config.toml
model = "image FSQ autoencoder"
image_size = 64
bottleneck = "fsq"
encoder_arch = "vit"
encoder_conv_stem = false
loss = "l1"
decoder_norm = "groupnorm"
decoder_blocks_per_level = 2
levels = 7
beta1 = 0.8
eps = 1e-06
weight_decay = 0.4
Rows from block 0 of the decoder of a small image FSQ autoencoder, named by matrix and row number. Rows with one number belong to one channel. Each number is 500 + 50 x the weight over its row's rms, rounded and kept within 0 to 999. All counts start at 0. Numbers have three digits each.
After each channel's rows are labels from the 100 images, of 14976, where the channel reaches its highest value: "top examples" is what is common among them. Only what is clearly more common there than usual is listed. The data: microscope photos of single blood and bone marrow cells. In brackets: how many of the 100, against the usual share in percent.
# convs0: first 3x3 conv (decoder.mid.0.convs.0.weight, 192x192x3x3, each kernel summed), inputs 64-127
# convs1: second 3x3 conv (decoder.mid.0.convs.1.weight, 192x192x3x3, transposed, each kernel summed), outputs 64-127

convs0.14:506490509534480509387453454541513643523513512516521469424517506508537504514509437523472506509503520502503517498491500499496491494460525554494262489535508463503491513466578392515509534486519489
convs1.14:455509501442531515582497434478533477515447480493537387459550516493526486519543508514489487548448517442534479501524533513515493519467474466527489501509544490524470498447470376489504499495480459
top examples: cell type: lymphocyte (34 vs 15.3)

convs0.146:472468511510456504451417359481505369505472438395510575370455454492523476486465524475447453455564533510574489484537489505475542473475514497525475478512522508497534481412557521480455483471469424
convs1.146:469528526441533538524470427432523485513463533525504526424578539544538476445560430490496495420344371402543506531517522487475482536491475478511493474532502510451519493460468541507506483567463526
top examples: smear: peripheral blood (55 vs 16.2)

convs0.148:475446428447467469524528535550349471450500512482561455495491510425536355495470495507541511459475483465449457373470510477471553460575509454441466489447486543507466438492468477438493483571613503
convs1.148:577611460506467469499366441429480393457466533640507502499513561548445459517508465484499501401509508270473418509497488484537491563484492516577445539495490480589545444429556508397585477490529588
top examples: cell type: blast (28 vs 6.1)

convs0.114:435511503474525501572524528452494348498491453445495529560478504500496479485498539509502467479496463505503462507508490496484527512515500456483620499475478525497541454493453579506494488514509498
convs1.114:480470512529501526457461528548552529521457483536547635495410462578522484487498512521511529533551486503518501544475510489594491526497512494467491479490519536463460493539474632489491525535502506
top examples: cell type: artefact (31 vs 9.8)

convs0.122:402536518570607460538503500518526476548480470455582482480472395542458606597427538567527541516494483575445517562515436505467586540417559564604494491546490523502510479484536460525533510461566515
convs1.122:417487448573582556503526488528503568508553486548524493531512380393521494555484494567481584585564501552516450519523465499608416638502463610532472557480472530507484463378493507631480503426468451
top examples: cell type: segmented neutrophil (49 vs 20)

convs0.111:433489474528560540565509525584529462501466461513592507525564562556557557565589517592588524498499546515463518567529527555540587541600533518465494497566459579602545519446493510562531556567582483
convs1.111:550463504456531558488439433536464466481522509616568516588535493447556460597475493517467484518483507528470416573435442576585593598572525465475481559476437501510495554539564510486511505529560424
top examples: cell type: segmented neutrophil (53 vs 20)

convs0.143:479456485449436475514411515527472479515482512425423517510501557525552442409493455537436486495552441429482481475469497413483394455563528526451396471350491377424429486465572451498526559531517496
convs1.143:512513533377507505573590570499452466480467468443489472529383549465487456582513608529527437465600503569554485454502471587476554444508429530478567482487475506575527524525553481432462517438447549
top examples: cell type: erythroblast (35 vs 14.3)

convs0.174:503438751540474518492503531550433488532516501529512482486491416592476598497522512567545452545498444571507474568480441530513572532429630462553457480523466514532510482469418519537452495492600529
convs1.174:432451426501421499477519542556490470514509490558429505520461429435516404532530513533411491460421491584452451407484547511493495486587570422478547500470627461502525495592475524493524573510558516
top examples: cell type: lymphocyte (39 vs 15.3)

convs0.168:380457508415523507519500407500500409450390510501476465469524480468471496486450515494447470383513480501359382497522476479511520469504494396515488425481339514472498516529473490518452510464461519
convs1.168:477476566447487483593458476512510449514478495468517560511582476574546549471473533492537424460498457544485574433545498480418533538482537356471523494538514494488473575451461519498493478543476437
top examples: cell type: artefact (44 vs 9.8)

convs0.70:447498517461477490484466397506554542502480411510511566410423498479541486508449527488414420478531442498504486504529529501469503467458532454450569491567473504517579457423454589511442521453472438
convs1.70:518521584442421496547499447535488519433492552415482534443483495545571484565550325453484507533361486514534524448478506516519428517480569542499519545419559499474512546643526587568546499507436416
top examples: cell type: lymphocyte (39 vs 15.3)

convs0.5:441491493518539460540560522390512436450481388504532410527423481503443523522458525436477453503367531518438476460427445488425537446448421436509520467544467513512504396450423452436494412469487474
convs1.5:435510543503583496452485522382542471410424638454521501485485548527505559448545536477509518562562570390494489462507475473467552517456478520488528568507491459411512499422469483429480503490545520
top examples: cell type: lymphocyte (40 vs 15.3)

convs0.141:526489511443492449482514490391491469470483495497519505491415502508481481499503511482518481506494506511408486460491526543469515494501456301481511512514474504506479431490363517501486447493497492
convs1.141:514522451456594453553508489461486487479564486526517503574456480513525553422538426539519498472620522378476532527459428460532466564470524483527516549500495433468467495396433521440457515365550511
top examples: cell type: artefact (25 vs 9.8)

convs0.112:427523579596539558468432456539557503553496469458599479487533509545501609630538542576521597478501463591509522550542458573518552520569531511561488497617469580576474526483501481567532535513543494
convs1.112:530411477411592580489476460578462554460440505540556517566584438439536469587490503502531575554464483543461401518478472524580486585549560547506466542491417492487502509553531504560503501565497394
top examples: cell type: lymphocyte (44 vs 15.3)

convs0.15:519526449491442509373478463397523495475524467464529522421442436412487428516379563421438450499516451489484472456533516611449472442605519379661480470495485565504525446521430524519483515537457463
convs1.15:443561405514557459473479520406440579509468571425496503418510577516499486516525482466499489511492494502477501522484575486481396387442500575540446379497487531505530454332507500539437495473504589
top examples: cell type: erythroblast (41 vs 14.3)

convs0.74:447521580491577488502533402464568427466364493489530496463455482505504476493471512494502488413530476541331426502502497530467509508527553451548512493489342545506501490504483525564494535462521502
convs1.74:518394499449490543517468458436456573477497504513596535594488503527518479539496455429581592449550486455463400551426495482485568510567597582497579512471404490465553530457467523501544526426502475
top examples: cell type: erythroblast (42 vs 14.3)

convs0.66:434499477523553517545540529476384480452444553459550497443475425396445501506485453450540463425524533483393415511472527477531505438470419514554420472410378558457470499528562453484526485537581487
convs1.66:533501450534447479495482496443450519539583471491627514493458596529434509496484385483577497555470489538460500502436588519514418407490496496612508409546437433516473521433510525561443528525503473
top examples: cell type: lymphocyte (48 vs 15.3)

convs0.94:426541552526528533531574503507500429441481474516527557515502563526554396533502443528546477476537494453467479512552557482533578530448608537382542532459456595545519535503545523481526571496605527
convs1.94:484366584382477523526423467508493471454414508493611489582504520473494492544551502434548502459496505548450404518475436507459600595553498533483538561429399434491525582534482490483449533496521398
top examples: cell type: blast (27 vs 6.1)

convs0.30:515495575531634469438551466465524423515456486482481469432463409652479533517531547510530476458477444502513501542509470565474442510340448446493459543449482611505558477465399457513485454461526505
convs1.30:529437436505437508533455561610456499487545520369467478536456513462453531469497451511511422575502514626471475495539446492457457599471491453582518454421536398484504519442417491623496466442421407
top examples: cell type: segmented neutrophil (53 vs 20)

convs0.0:460477486479478471451407442524494459502494413400491522435454496499532435478471507480442508486509489484558491468511468477451469454527532517469490472469530477465517444388518500462474493478457382
convs1.0:542421502477589498522475427505476527552459469478528489496548513530505474457532455543505526468306434515468542497531521430504470523529505439539519449480502492469498531554551527565459515654375488
top examples: smear: peripheral blood (39 vs 16.2)

convs0.119:489500469529511494484553540462513501486499414489552313517450476479412531503491480479533477501338561502488494479403448515446547471508470457517447486548500525511473432441433375396508419518499481
convs1.119:512485499481585529527493498389434481469485533500511416573473546502500493469448496514534470407444665421492479539530487494527512545490550525498529510489450512497540559425535407472490518590473537
top examples: cell type: erythroblast (33 vs 14.3); cell type: plasma cell (25 vs 3.6)

convs0.13:530462492465578477509477512466478429521468489397480478481453370503388547440497599522510485457498448559515465517448473612438475451472408461494460493560461552477549420428426505451388421506502460
convs1.13:494470372568482446467511526536476485521482531549523494422527556638458575492515488477564487590432493489489522484496507504398400519517449452547425453586541579512450402430450488539448448539504505
top examples: cell type: segmented neutrophil (50 vs 20); smear: peripheral blood (40 vs 16.2)

convs0.134:387500495532486538508371493505500442522505456471467478538590485484526500506465528508411447467481482456632434489535417395476457463470508508455463440515528445516541509486489490500506518533464480
convs1.134:521493467461546556491473442464459495513544451541445520509592501499526449495460579535502515474370489480571523528565484498533514506513498532538498457493489506554498515466526482534530512773472505
top examples: cell type: artefact (31 vs 9.8)

convs0.155:534507475486409505410473554451434496470505558449488479479495493366471459467460485447503369502502455403466457457462469409497391461432475440368477497419521445497424487541374505453507464525457526
convs1.155:517581481568503399472482501601510581606494578459453509431463608508435484483518442560446439510462483471484527491468582449456363386476457436534473377459586406557475443435535505381455495481465610
top examples: cell type: segmented neutrophil (47 vs 20)

convs0.138:555551528519518498364616538493587488491471475472453451447405518503586501456521503432463362441512442490440498540491480500436506496462492499452439540467521476566492424449484469451454522476365507
convs1.138:452554435545445485467592519549560532504509470452471489409423440509429500544548521503460454494574509536559571406519449557466557509581385484531458458594585546588411412581503495502490437380487540
top examples: cell type: lymphocyte (37 vs 15.3)

convs0.65:441487514436503524491490409510548415506474488505416518446517541540595352439491496498476439423512525485448432488505501459509400473521560452384437449338432489393544520459452482453517482544517488
convs1.65:473491542377565476514472514429445506497494501576576524500488571559526431533557370482545481380439462365462464512425539497550507581501558457550510504486426457484468505525522534564531512492439502
top examples: cell type: lymphocyte (38 vs 15.3)

convs0.127:437538522531521491396427532415537509495534514474459491475502468482515571523519474524457408537479421510511474511461419402476340491250478444389450506426568378499503490481453476571513488438503558
convs1.127:595436479550528480451483559593482457541448486424436494466500458449462529510424528590433442627567515579484579476562470543480545468465479501556524483513595531464613475555597485530504511453499394
top examples: cell type: segmented neutrophil (46 vs 20)

convs0.38:489518562572578533479466521494455445556558466475509449485537518588522562534509528505517514484491460555618541546515430498506520486439493526499486518560578578539561478460505453520536476509558484
convs1.38:554547416574454425508485510582449489506541381516378482455529527435485556487528479541458469522420520467512480421498497482505505468422447507555420405500526493607535428528527479551522466575543500
top examples: cell type: segmented neutrophil (46 vs 20)

convs0.79:469495489513499471402502499452462487440457468455558446426430470502443577522540453617497484461468516531506481447449430586469548425475416439514454451618499565526536465379508444535528517505524463
convs1.79:470477526541487504574536465512511415495459408498442451513433492464444520519489451513581495463435567597475512445526496539477583426468484507498508469542508574469432522602490479576578497528507483
top examples: cell type: erythroblast (37 vs 14.3)

convs0.9:581530552455583445368519476512566448551534500489424498506513502616517504442567514495541488545502392478522564506491481463439457521495481512433463596473570539508496451519443519475461452427474504
convs1.9:473462480597447380512535512503527436491421473439510506361518556491427550498624482493559524540460496577456545452513520538373484483470467474526433400589541537464459367504480501527459564531533455
top examples: cell type: segmented neutrophil (43 vs 20)

convs0.23:488424504497627459530517417467505531478381482471558475357411410488467557506443527536470535430498502543420458461492501581492554450548509458568441459560404577477534472451501462477422503467477439
convs1.23:542427469486468504446468557551487511491513541496544450593440431522465451522445441494525518519574509496451507473472483412461501545587544454447546590504436457526538495487456471566530480337531457
top examples: smear: peripheral blood (67 vs 16.2)

convs0.118:421507449485502501525531521401441471474489442498555400517446457485409507555486499478506489477407539527440434469449471534453545477497399353513502471559454496513473436472329447455504432533469504
convs1.118:497464503455567521483424475483488446425452579478594502528489477571549509506613485442503521536541549417415426449504505520517597550574541437494523611488471455411521557500459507466456535477513456
top examples: cell type: erythroblast (42 vs 14.3)

convs0.130:512433476442492486405466504423512500498535481461455470433480418435477555483421503455466390493507453538543505475529469490470489486467416456552431452579577456531550456506514473444422440449448494
convs1.130:482566438563537414531574571488490579531577438474428503420477547545470526448465486531455523452499493471521634495493579459433425400476465512575417387584564498482507390378528493560419514490509558
top examples: cell type: erythroblast (36 vs 14.3)

convs0.36:451480457519566515461477525480476446550493505496466474440536514503553533514501542584511525441489414534556464496489454478494592490533508502516480486504498549557554475480502431498503543555604515
convs1.36:525527432448609497425525536480413475412484548479463468484451566460523421488593507468507474625507525546449388449512570493589507545475542600526456534460456497465560411405589463533449517474519449
top examples: cell type: segmented neutrophil (40 vs 20)

convs0.96:505501507519501438378463442525532551480508456498528518291448511492538540521497492496460513528520494485518518499498485527484505421456550528530476456588530471533527480361560484529506515412512394
convs1.96:651532538475422492495415490524475522484409497464522454501445457502507500548368393485510526520459494381496535443440474455521551534457543476483503458532497465510514534541548487510588502506466423
top examples: smear: peripheral blood (40 vs 16.2)

convs0.172:524537471479553488503508547516464490542531589485432495498533420517503568521527491546537426621499416440463490502397469367473503480363500471385435428490516410493488501495495528507521508523558559
convs1.172:561512511529559453523522461502518426572481416488445513547491439501475496533444465512586456533500506560452547493513502501442481393480517514506564446483527515456468531472570503477575508523538525
top examples: cell type: blast (25 vs 6.1)

convs0.40:520491484496451494430509494524526646508522495549540382465505517522505521523515423510523527528377575490470519491393477499496509502481494494484387504549506489507458496478456364501511497495518502
convs1.40:473523550519481495499538490523517504491532539482463348465511506508525489490512471486490516500500619484514529501478502496517456520506526511500454506477522524476510458555516327546510495377555502
top examples: cell type: erythroblast (35 vs 14.3)

convs0.20:430524426459484480469517497455516470435475408466583443481412483389461535504487527472499460482373509476433458438453443554438591417512507440547500446560451507505513427409443483476540432495521448
convs1.20:504514555508440547471450554412468433422475581527548439499449576518415548560524498492561518622509609455513486475515481515494561459377469541512471473560445571470469504515502441445523526504472472
top examples: cell type: erythroblast (34 vs 14.3)

convs0.3:509453430437472449466521484478447486495522492476465504498461445526402475368483454507488530510469482526496509503461438438451469528625494510589475512496516412457398459498377510543490432502419502
convs1.3:612561449489371447468416514442474439458515513503514491465500595510497498476485462508514473549554509384459438559513581500500458432336507566510383429481462470490534470366562489529516511429533605
top examples: cell type: lymphocyte (51 vs 15.3)