{"horizontal_flip": true, "encoder_layer_scale_init": 0.1, "encoder_width": 160, "encoder_positions": "rope", "decoder_blocks_per_level": 2, "residual_init": "none"}
Rows from block 0 of the decoder of a small image FSQ autoencoder, named by matrix and row number. Rows with one number belong to one channel. Each number is 128 + 24 x the weight over its row's rms, rounded and kept within 0 to 255. All counts start at 0. Numbers have three digits each.
After each channel's rows are labels from the 100 images, of 14976, where the channel reaches its highest value: "responds to" is what is common among them; "colour at peak" is the nearest of a few named colours to the mean colour under the peak. Only what is clearly more common there than usual is listed. The data: microscope photos of single blood and bone marrow cells. In brackets: how many of the 100.
# convs0: first 3x3 conv (decoder.mid.0.convs.0.weight, 192x192x3x3, each kernel summed), inputs 0-63
# convs1: second 3x3 conv (decoder.mid.0.convs.1.weight, 192x192x3x3, transposed, each kernel summed), outputs 0-63

convs0.14:133127112121133127125124119121104116110119027133123147124122149130137117109116128143131112122112119127010124110117113125120110156122076146101117125166108130191129126126123150121164117127058119
convs1.14:146135130114125122120129137138093128139128030119130117134119189125136145116111140208136097152127146127013125123115119114129124176128120178129122138145126145202127116120126126124146118142128145
responds to: cell type: lymphocyte (34)
colour at peak: grey (60); brown (32)

convs0.114:120116137123124110134118102124137124143126180139117083103120078128124110151143116097121139130124154125210119151139136100117135060139151092143142146112135130054132133129125115116067122116173128
convs1.114:133131122131144111152153114102181129128120226126120127134141087153133141113147142062110145104132140141211126109124143117111110066137127076116147116139156113046166123099101152127099121126112130
responds to: cell type: artefact (31)
colour at peak: purple (71)

convs0.115:160124080136177144103157162147095122119118109124122131134107143179195121082146140158114109109102097121101095075105108090114117126111110113123126164157144141180128152092131141125130115149108107
convs1.115:125159130131153117196105098125134144084105123150142112098117138125075101096138133129110157125128133143123136111120174123122123134131142127139130121153109101145135157118118150077123119098142081
responds to: smear: peripheral blood (45); cell type: segmented neutrophil (44)
colour at peak: pink (53)

convs0.138:116113032103152090112108176138117091124099103097145119159141121123131156134099112147155100122141124121083126161115138175132153135132112123145130126085163116125133138146139159105135160158134141
convs1.138:118138108108107128055144172109104112138153140118129100160106116125157157120108121126153136130153117112155146151169091147157121140135089128158126123150131129122122144117164104112134160107120159
responds to: cell type: lymphocyte (37)
colour at peak: purple (63)

convs0.167:122128073133129146115123144132098115166118136135110141139103171134132127159109152179181142069148089159118111133150150180167146187156131083160148120179131126154123133129139155120088117146118132
convs1.167:125114115126125110162119166145126129116135096092150109132121227131127131138139132165115136066102128105082150105132102142103122146123116074123118139126132132185098112139139133125059113129133127
responds to: smear: peripheral blood (48)
colour at peak: white (100)

convs0.141:092100116122106117119130145130129123135127137108140088139130061103106138131141051043128136127113135049132133140113122159129123122097129130126120127067137137083120097126125107102135128141126125
convs1.141:145157181124160136117093114125072114078124171145208142133117107125129110106133125118110128129108128163170147141112120133138138128122125122128136106139134156108142130161155103152140095078121124
responds to: cell type: artefact (25)
colour at peak: blue (48)

convs0.136:096142126136137093132115082137128123131110147134097117075116088146130084135102161122098117092133134163146114130143147043101137099154145070145146129086134100123108133129099120134096117079137116
convs1.136:110111090146103172085166121109152136101139153117054122116108113122152144116132109093155134110145168124138133149113151127166144097125096113148116153122095109101092124114151131118114183171095128
responds to: cell type: artefact (35)
colour at peak: pink (58)

convs0.97:102158111101115103128107104099135154113112100113133160125141133114075139157119152142071096134170111147086143131128134096158133092151131144132099109112133111127119122162141124146103143117082153
convs1.97:143164115159112125121153117136128128067154132141104136153112134123109140107120104122144134123120175167136164093142143113153192127168099121170132137119088120109092132099140166135125134159104133
responds to: smear: peripheral blood (58)
colour at peak: white (44)

convs0.36:147170107157199156129113084135123138092147096161110162100112096187162106142144176124175137122165137160115131136160136108117123174139122104106114143115171116110149170173116149138076137110128136
convs1.36:137134145145131099159128127132115142079117115187101113092081122123151106144133130135107120142145145166128105133065142114156124137142139142112164144124131141123127139133098107181142100062105090
responds to: cell type: segmented neutrophil (40)
colour at peak: purple (45)

convs0.134:170124178140133144120106109120114107114123122133095175121087110132145076118088167105147090153118124170118100109121106100086114144125119136114108129111129108106118173118121130160106116108149116
convs1.134:156150128136118132102156122134234145115134109143023145143100107128143128134137142124138126135123105111113104137136129118138122116147128142108116126138122124113122137146126117118118108138135128
responds to: cell type: artefact (31)
colour at peak: purple (100)

convs0.3:090133092146113080110129116140120127125105122125094141129129077073073115155139117124130146117159117116117148156147149161142132147171120151118140088080141080112047084124132093122113126102136124
convs1.3:143162139139159146124089134177088163054139138104139115151116121105136110139108124127134123131139142126142111123149134115156160132093107131120113138095118137124091118147129109110136086149121116
responds to: cell type: lymphocyte (51)
colour at peak: blue (59)

convs0.111:157127158157143198180144136162109137139151138163140109150118114161158153114106136139117157141063144149154144136114097138090110101141101142096123184128161149145150128138109150118141115141142118
convs1.111:079149153195157131144191096176143126122130129160122159077134116078096109122165135129109108124099131131132127135073162116124118140152169125088181140134152137118127095129092109131124149119105139
responds to: cell type: segmented neutrophil (53)
colour at peak: purple (72)

convs0.122:160134137125154201138131084163134158104101105156108118098138127192149117122178122141167125125128144133116103131171138134128130177175140129129144159164164133136148141170112152111128099097096109
convs1.122:170121169113117136123160143127101141097141143123151080124132116132166093106153150107133144126116112089142102102123127105169121117182158132120098100162121129124130139129116137145136122083118110
responds to: cell type: segmented neutrophil (49)
colour at peak: purple (81)

convs0.172:135103121101141153142114145146120123105105108138121143175134142138135149141073094118146070117092104074090066123098102093098080124084075109071088108107140140119125125122155121138094140143098136
convs1.172:151121168135132141078070136154119102173119134136155195174142120141140135199104147126128114125119128108126146150156083124105111128107132133111158123079118119131157116123152131142127104138198133
responds to: cell type: blast (25)
colour at peak: blue (73)

convs0.112:163133148175151214145133105142119131105145123132131120121121104187155138120136127119155144118098122126087088136154113139094119177150114124111130195122153137162158146148106155134132113125123125
convs1.112:111100156178113109129188105116146111114103129151111094079146125114106091117170103109121159121103129102126132087085130109145126114155171132117144132132106119135159124138082140159121171105108120
responds to: cell type: lymphocyte (44)
colour at peak: purple (63)

convs0.168:119124144141116134132138084136139125140137137132126068072136126120140085082155149122121146112090147150128150128143136112086150133147155130142142136081151125125136117126059143147121138081116096
convs1.168:127096099161155153097107149145136130164164140125071148150123122127135139124114112108121153117127094120124153183100117133135122102093094124129135143086125127114129113110173139134118161142176147
responds to: cell type: artefact (44)
colour at peak: grey (51)

convs0.66:131125124132116138130151055110157147125130099165109109087126148142118101121156158181137206150135138161089157130148159137129161120178155149146180135125135150140159147144088155152143148097083135
convs1.66:133122159174161112120116129141130111074144134130161116164149140132105103145140095112103155117132125121128137109145106053113147123112107120104141137104111125159108137125113107131116136123115129
responds to: cell type: lymphocyte (48)
colour at peak: blue (65); black (27)

convs0.77:107169109167174092125151104134127151131145143103060126121112108174151128147134150140146144120152127145087129101138163146139148092172150123130152149078169127136168154147143122115119139127133141
convs1.77:081138169125111124051152132101129085137121121127129114117142138125117118094147103121122153133136139172131170140152133141145154133134117131155086127153127121142130127146149133216127153098130122
responds to: cell type: lymphocyte (43)
colour at peak: blue (46); black (32)

convs0.20:119113117151111125118129166126114104106124120117116099134095086140115120136134094096158145125098135092120129135135099158065074139128088128057140148099128084119142119116105105077146102126139113
convs1.20:148115121160159132109118153155126131117075140097138104155152071145084124162132128115152185175123160096159123089148116130118173123095102171128117132134138143124132099148122138148174146138130139
responds to: cell type: erythroblast (34)
colour at peak: black (70); blue (30)

convs0.57:132134145129151173107120043118130153130143097118133098081132171163088115056141121139108091119113131130077126091129111032108112113141121137141103157160142133136150139125122164153134129132083144
convs1.57:119135136135118113131113133103158122132072130140180171152119156165100103109143109129108117119136148119129153130123149114066187111136136126132083136082161103153103134115138152108110113148157101
responds to: smear: peripheral blood (50)
colour at peak: pink (56)

convs0.119:143133140138132132116131157141124130055124084129116130147116065156143137147118107074156129146118138115109118125129130148067093146136096147082124146086126107128138132127133083103163111117132129
convs1.119:138115132149144147113122111115153101133122126137126143127127048109111088122139122111151126206131125109147117134132127122103157118128138200123143171102120133131123149138126106146190132123161120
responds to: cell type: erythroblast (33); cell type: plasma cell (25)
colour at peak: blue (66); black (34)

convs0.38:139173127173180147116122138165116150104153120154123183137091099153170127162117167124180150146179120164121114144161156113124130141157122123121137113122150168114144171135152146139091127114149161
convs1.38:145197155136148114074146113122143157041130113142084154158067112178139178133101157127118145133153136128125123139146138100128132137148069144152124098150117135138121154124159113139135088108109153
responds to: cell type: segmented neutrophil (46)
colour at peak: purple (76)

convs0.69:151116163125179124197134135112122111138162135133119123105140136160151097140134155142162173152097137163135150089122095114077121178144113147106135168152138110136132137128112172145128122115150124
convs1.69:098124124122136126138130102150172108108075116118122114121149126128060080111145071134131116126113128130120098136104120149106153137121141125140114149110134157145110081127113137150119135154093136
responds to: smear: peripheral blood (53)
colour at peak: pink (50)

convs0.30:147149079148204138136141139189126150117160107155145122118136101181185142151151141120149145111144112134106130120136175145140123111143108121122130110078174150103159137091144104120102122118146123
convs1.30:098137171120102131040125136106097110089160130120133123143105122137137114100128089132119147135080113157140136155125116081165116142118069135143097134148150158134127119127126103180139101112151099
responds to: cell type: segmented neutrophil (53)
colour at peak: purple (76)

convs0.9:136154104119171071112111114148134185122136121121160164160151088133152159152110140109158077142192109118117147136132161167150129153135115134132114128083113157101158141130183111153097162139119145
convs1.9:140075082091125141086098150128134133109160124089097074160136122116164170131089135132134137125176107111122137109191112140144119135107086127156127131136110132123149141144149147121128141124132132
responds to: cell type: segmented neutrophil (43)
colour at peak: purple (44)

convs0.65:083116117114094108129125091107134134132124115127159079072130143134118122089139156159064150118131108137084166127153130103129133134141119157129162129150148136119151111129111123123139119124102126
convs1.65:100110113153075140166138160138105173117123127109176113142173149110139134078165095113100140103106122105126117129126147087092171128150125104133128170090098141162124103132121143146103184167103111
responds to: cell type: lymphocyte (38)
colour at peak: white (100)

convs0.62:134113097141155141171129146133145121125132128115181074134138119125083137125174126131134150104108133138109136150141126137118124135115113115101166138168144149133125099091105143077135123160117115
convs1.62:076088100113090129129116134110101123155123130102179133097164134115145090105150099124127130116118086094131129175107126133118121141119129110154074117135116167162149081145141122095119168170122098
responds to: cell type: lymphocyte (36)
colour at peak: white (76)

convs0.79:135113112135118135194127196152101107126147109108113114156114062163126135166135116092160160144110168127139137141156153174077129149146139129100145169132123148143132128110134137057146091126159116
convs1.79:131159124137161144113119106134148117146134126140152141165141117135111174124116120131105131151127121135138119111140132104082132140118117138118143139135139138145139125103126138164138150104153136
responds to: cell type: erythroblast (37)
colour at peak: black (76)

convs0.148:105099096071138084114110149071133121116125113138126130133106116075108122133123133125164121134127122114136168176088111144113125129112126144108157111108125129116121127197104116111117136124128152
convs1.148:101140114123124124159103142171116182126146132110142157114128118104169122143112145131166106125130149139131110158140136149112158129135145130122127129093110158139112112094139106096128132179140143
responds to: cell type: blast (28)
colour at peak: blue (71)

convs0.161:087131107110163078100106135102093140117104078126117137127122162146154119077103129140141130091123107134069123075112143141119131176130129113135134136157164146166174133125137137109121108134098101
convs1.161:118079096132117129123101151139159170165160108114146152095146181140156149120115138149151143125124098122115177171132109147096141134140153132122099113125094146145107104135131104085123150174159144
responds to: smear: peripheral blood (96)
colour at peak: pink (95)

convs0.94:102098149118124097136109111106133135140130134123151085112142124142148117110172132126105130129088162149147162158142116094132120100124116136142151177171087117101211114149120177110123127136092119
convs1.94:077090139151107131157181080116135102158131121119137128080161127107113109142152110142119119129127118157127150106087148135102068142123186127126167135133147156129145102145069136143127146109138145
responds to: cell type: blast (27)
colour at peak: purple (60)

convs0.95:140124117153134114159135198153115118148130122121122128148118071148146125139141107091152149141103164116106126150160129150071099157137123135090156183135146107149135124117133152051154091118127121
convs1.95:141134117125158143102125117122136133150115114143146132156121122136141168137098130133129122165139126111126117119151118114078154143115111153128120136134142131157099146109144114153148130121138131
responds to: cell type: lymphocyte (39)
colour at peak: black (79)

convs0.140:112099145118121066091100123107111106086098118124110120132091141118128112121110086107149095188120152108122105141110104130093101147109090162086128115149111115100128136102133138098154104128146135
convs1.140:149120091101115115136121149120151149127163149090108110142135039157150155108129149103155123164142149091157115109174094162158136110134116168136129107155115120102131130135146127116165137173127142
responds to: cell type: lymphocyte (43)
colour at peak: blue (99)

convs0.102:170140171140157153160102144144116142124158128125127168143107123156165110152098150127169141152125134149124108129133115123101105142123107134126128127161139167132158171131140153140126113128164131
convs1.102:123143125129152122148121065165193133131104116158088142126135122115070141143127139131101104130144113121118115138095136131125108135092159129117165143119137136126166123127108100123114099116131124
responds to: smear: peripheral blood (56); cell type: segmented neutrophil (40)
colour at peak: purple (52)

convs0.127:120120085134148123150107150125128110104120098126105146124140105145142110128114122112129090125147129107117117088122150085104130140129130124116113124105135137106131146087140119135118139114082135
convs1.127:153149141145141119060115129112112102151120141158113129129115118137124138097132136123159165135119145180143147146131120131174122120121118136145098114142187116110132133139135137153140146072153101
responds to: cell type: segmented neutrophil (46)
colour at peak: purple (61)

convs0.162:064128122089167062102085104109112129090090109075142136133111100119102124107099132117122128148167120100102135122103104107118111133098102136102100131126126088110148086147140122135104120129125102
convs1.162:124117136128137130125117146138140115129176117119161112151107153101144132182093100142123107126155117122122140149105157130097189130150115129148173108134125114151141144126121110102121134160138105
responds to: smear: peripheral blood (44)
colour at peak: white (51)

convs0.152:140119119124118108106113107098122096134147151152113085111117090130134140162128119115127117121122145141191125126113119160119111134138125106143128100122092120036112099100115132100118116148104113
convs1.152:148170167128105125079123122152128110125143152147133149166096116140134161122092173118110083117142123126148095137138146084117123135085104100106131127156155145119117140109118083179114122121139132
responds to: cell type: lymphocyte (34)
colour at peak: white (54)

convs0.6:097160102148125072068129105124126141136114144123082136126112085104125129139146134115137152141182124133106125107117156160143136144132137142126129075070160107106100120082142098145120137104150125
convs1.6:146107140108147157128102129160098120051126137123104107155097125134132134138093139114113149124166132156139129142167118107179183120131100127101077144120095128138091141140142129169129125141089092
responds to: cell type: lymphocyte (38)
colour at peak: blue (47); black (28)

convs0.13:085127113120139026114122115148109144123116125105092126125091124113129102122109123120162155145141137112078113132150155188124116172128118131093118081089178137118125150106122130112131116100176127
convs1.13:112075123108121126059112139130130155107161125111105117176089127105149139149133114126113152127131125112125159134162118128162137125129072134171120146131159133139123161158156085121126114133089078
responds to: cell type: segmented neutrophil (50); smear: peripheral blood (40)
colour at peak: blue (30)

convs0.5:128108134128129123104129149114127122098122124129114103139110117131124127144145081072159116144105134063144115129126110166067097151127109135089134132080131122104135124110120093091127113146147125
convs1.5:113081095129170099177076141141122140137105157095152073095121048144106087101116115100139144161116156144167134097126126152140146107098103150112127119151142130113096120145124148113158139143144111
responds to: cell type: lymphocyte (40)
colour at peak: blue (98)

convs0.126:101102104120174053106121097102127111117117114146110127115115129098120085106160115134115134115125121127126159164132144113122122120137114139123166116159084115109158112145106139101127111102105139
convs1.126:119111111137093094139135155142085154074089141103160177081138103153121129144146152124152123138137152074150119089157117166167126130092153134113118114135118175120105109124138114115142116146114140
responds to: cell type: lymphocyte (61)
colour at peak: blue (86)

convs0.7:128120159129106132125121079122142111099110120128130124092127089125125101106114152092110104140125134131121138124135119100094134110124144121106126125068120121069115141122098096160081143127123126
convs1.7:150108093125113132144141159160167134150140147125034123138109093144156131128118147098156123131127116115136108119153116154166139099135134139100125124145113167086113127112115127121131149151126136
responds to: cell type: artefact (69)
colour at peak: purple (97)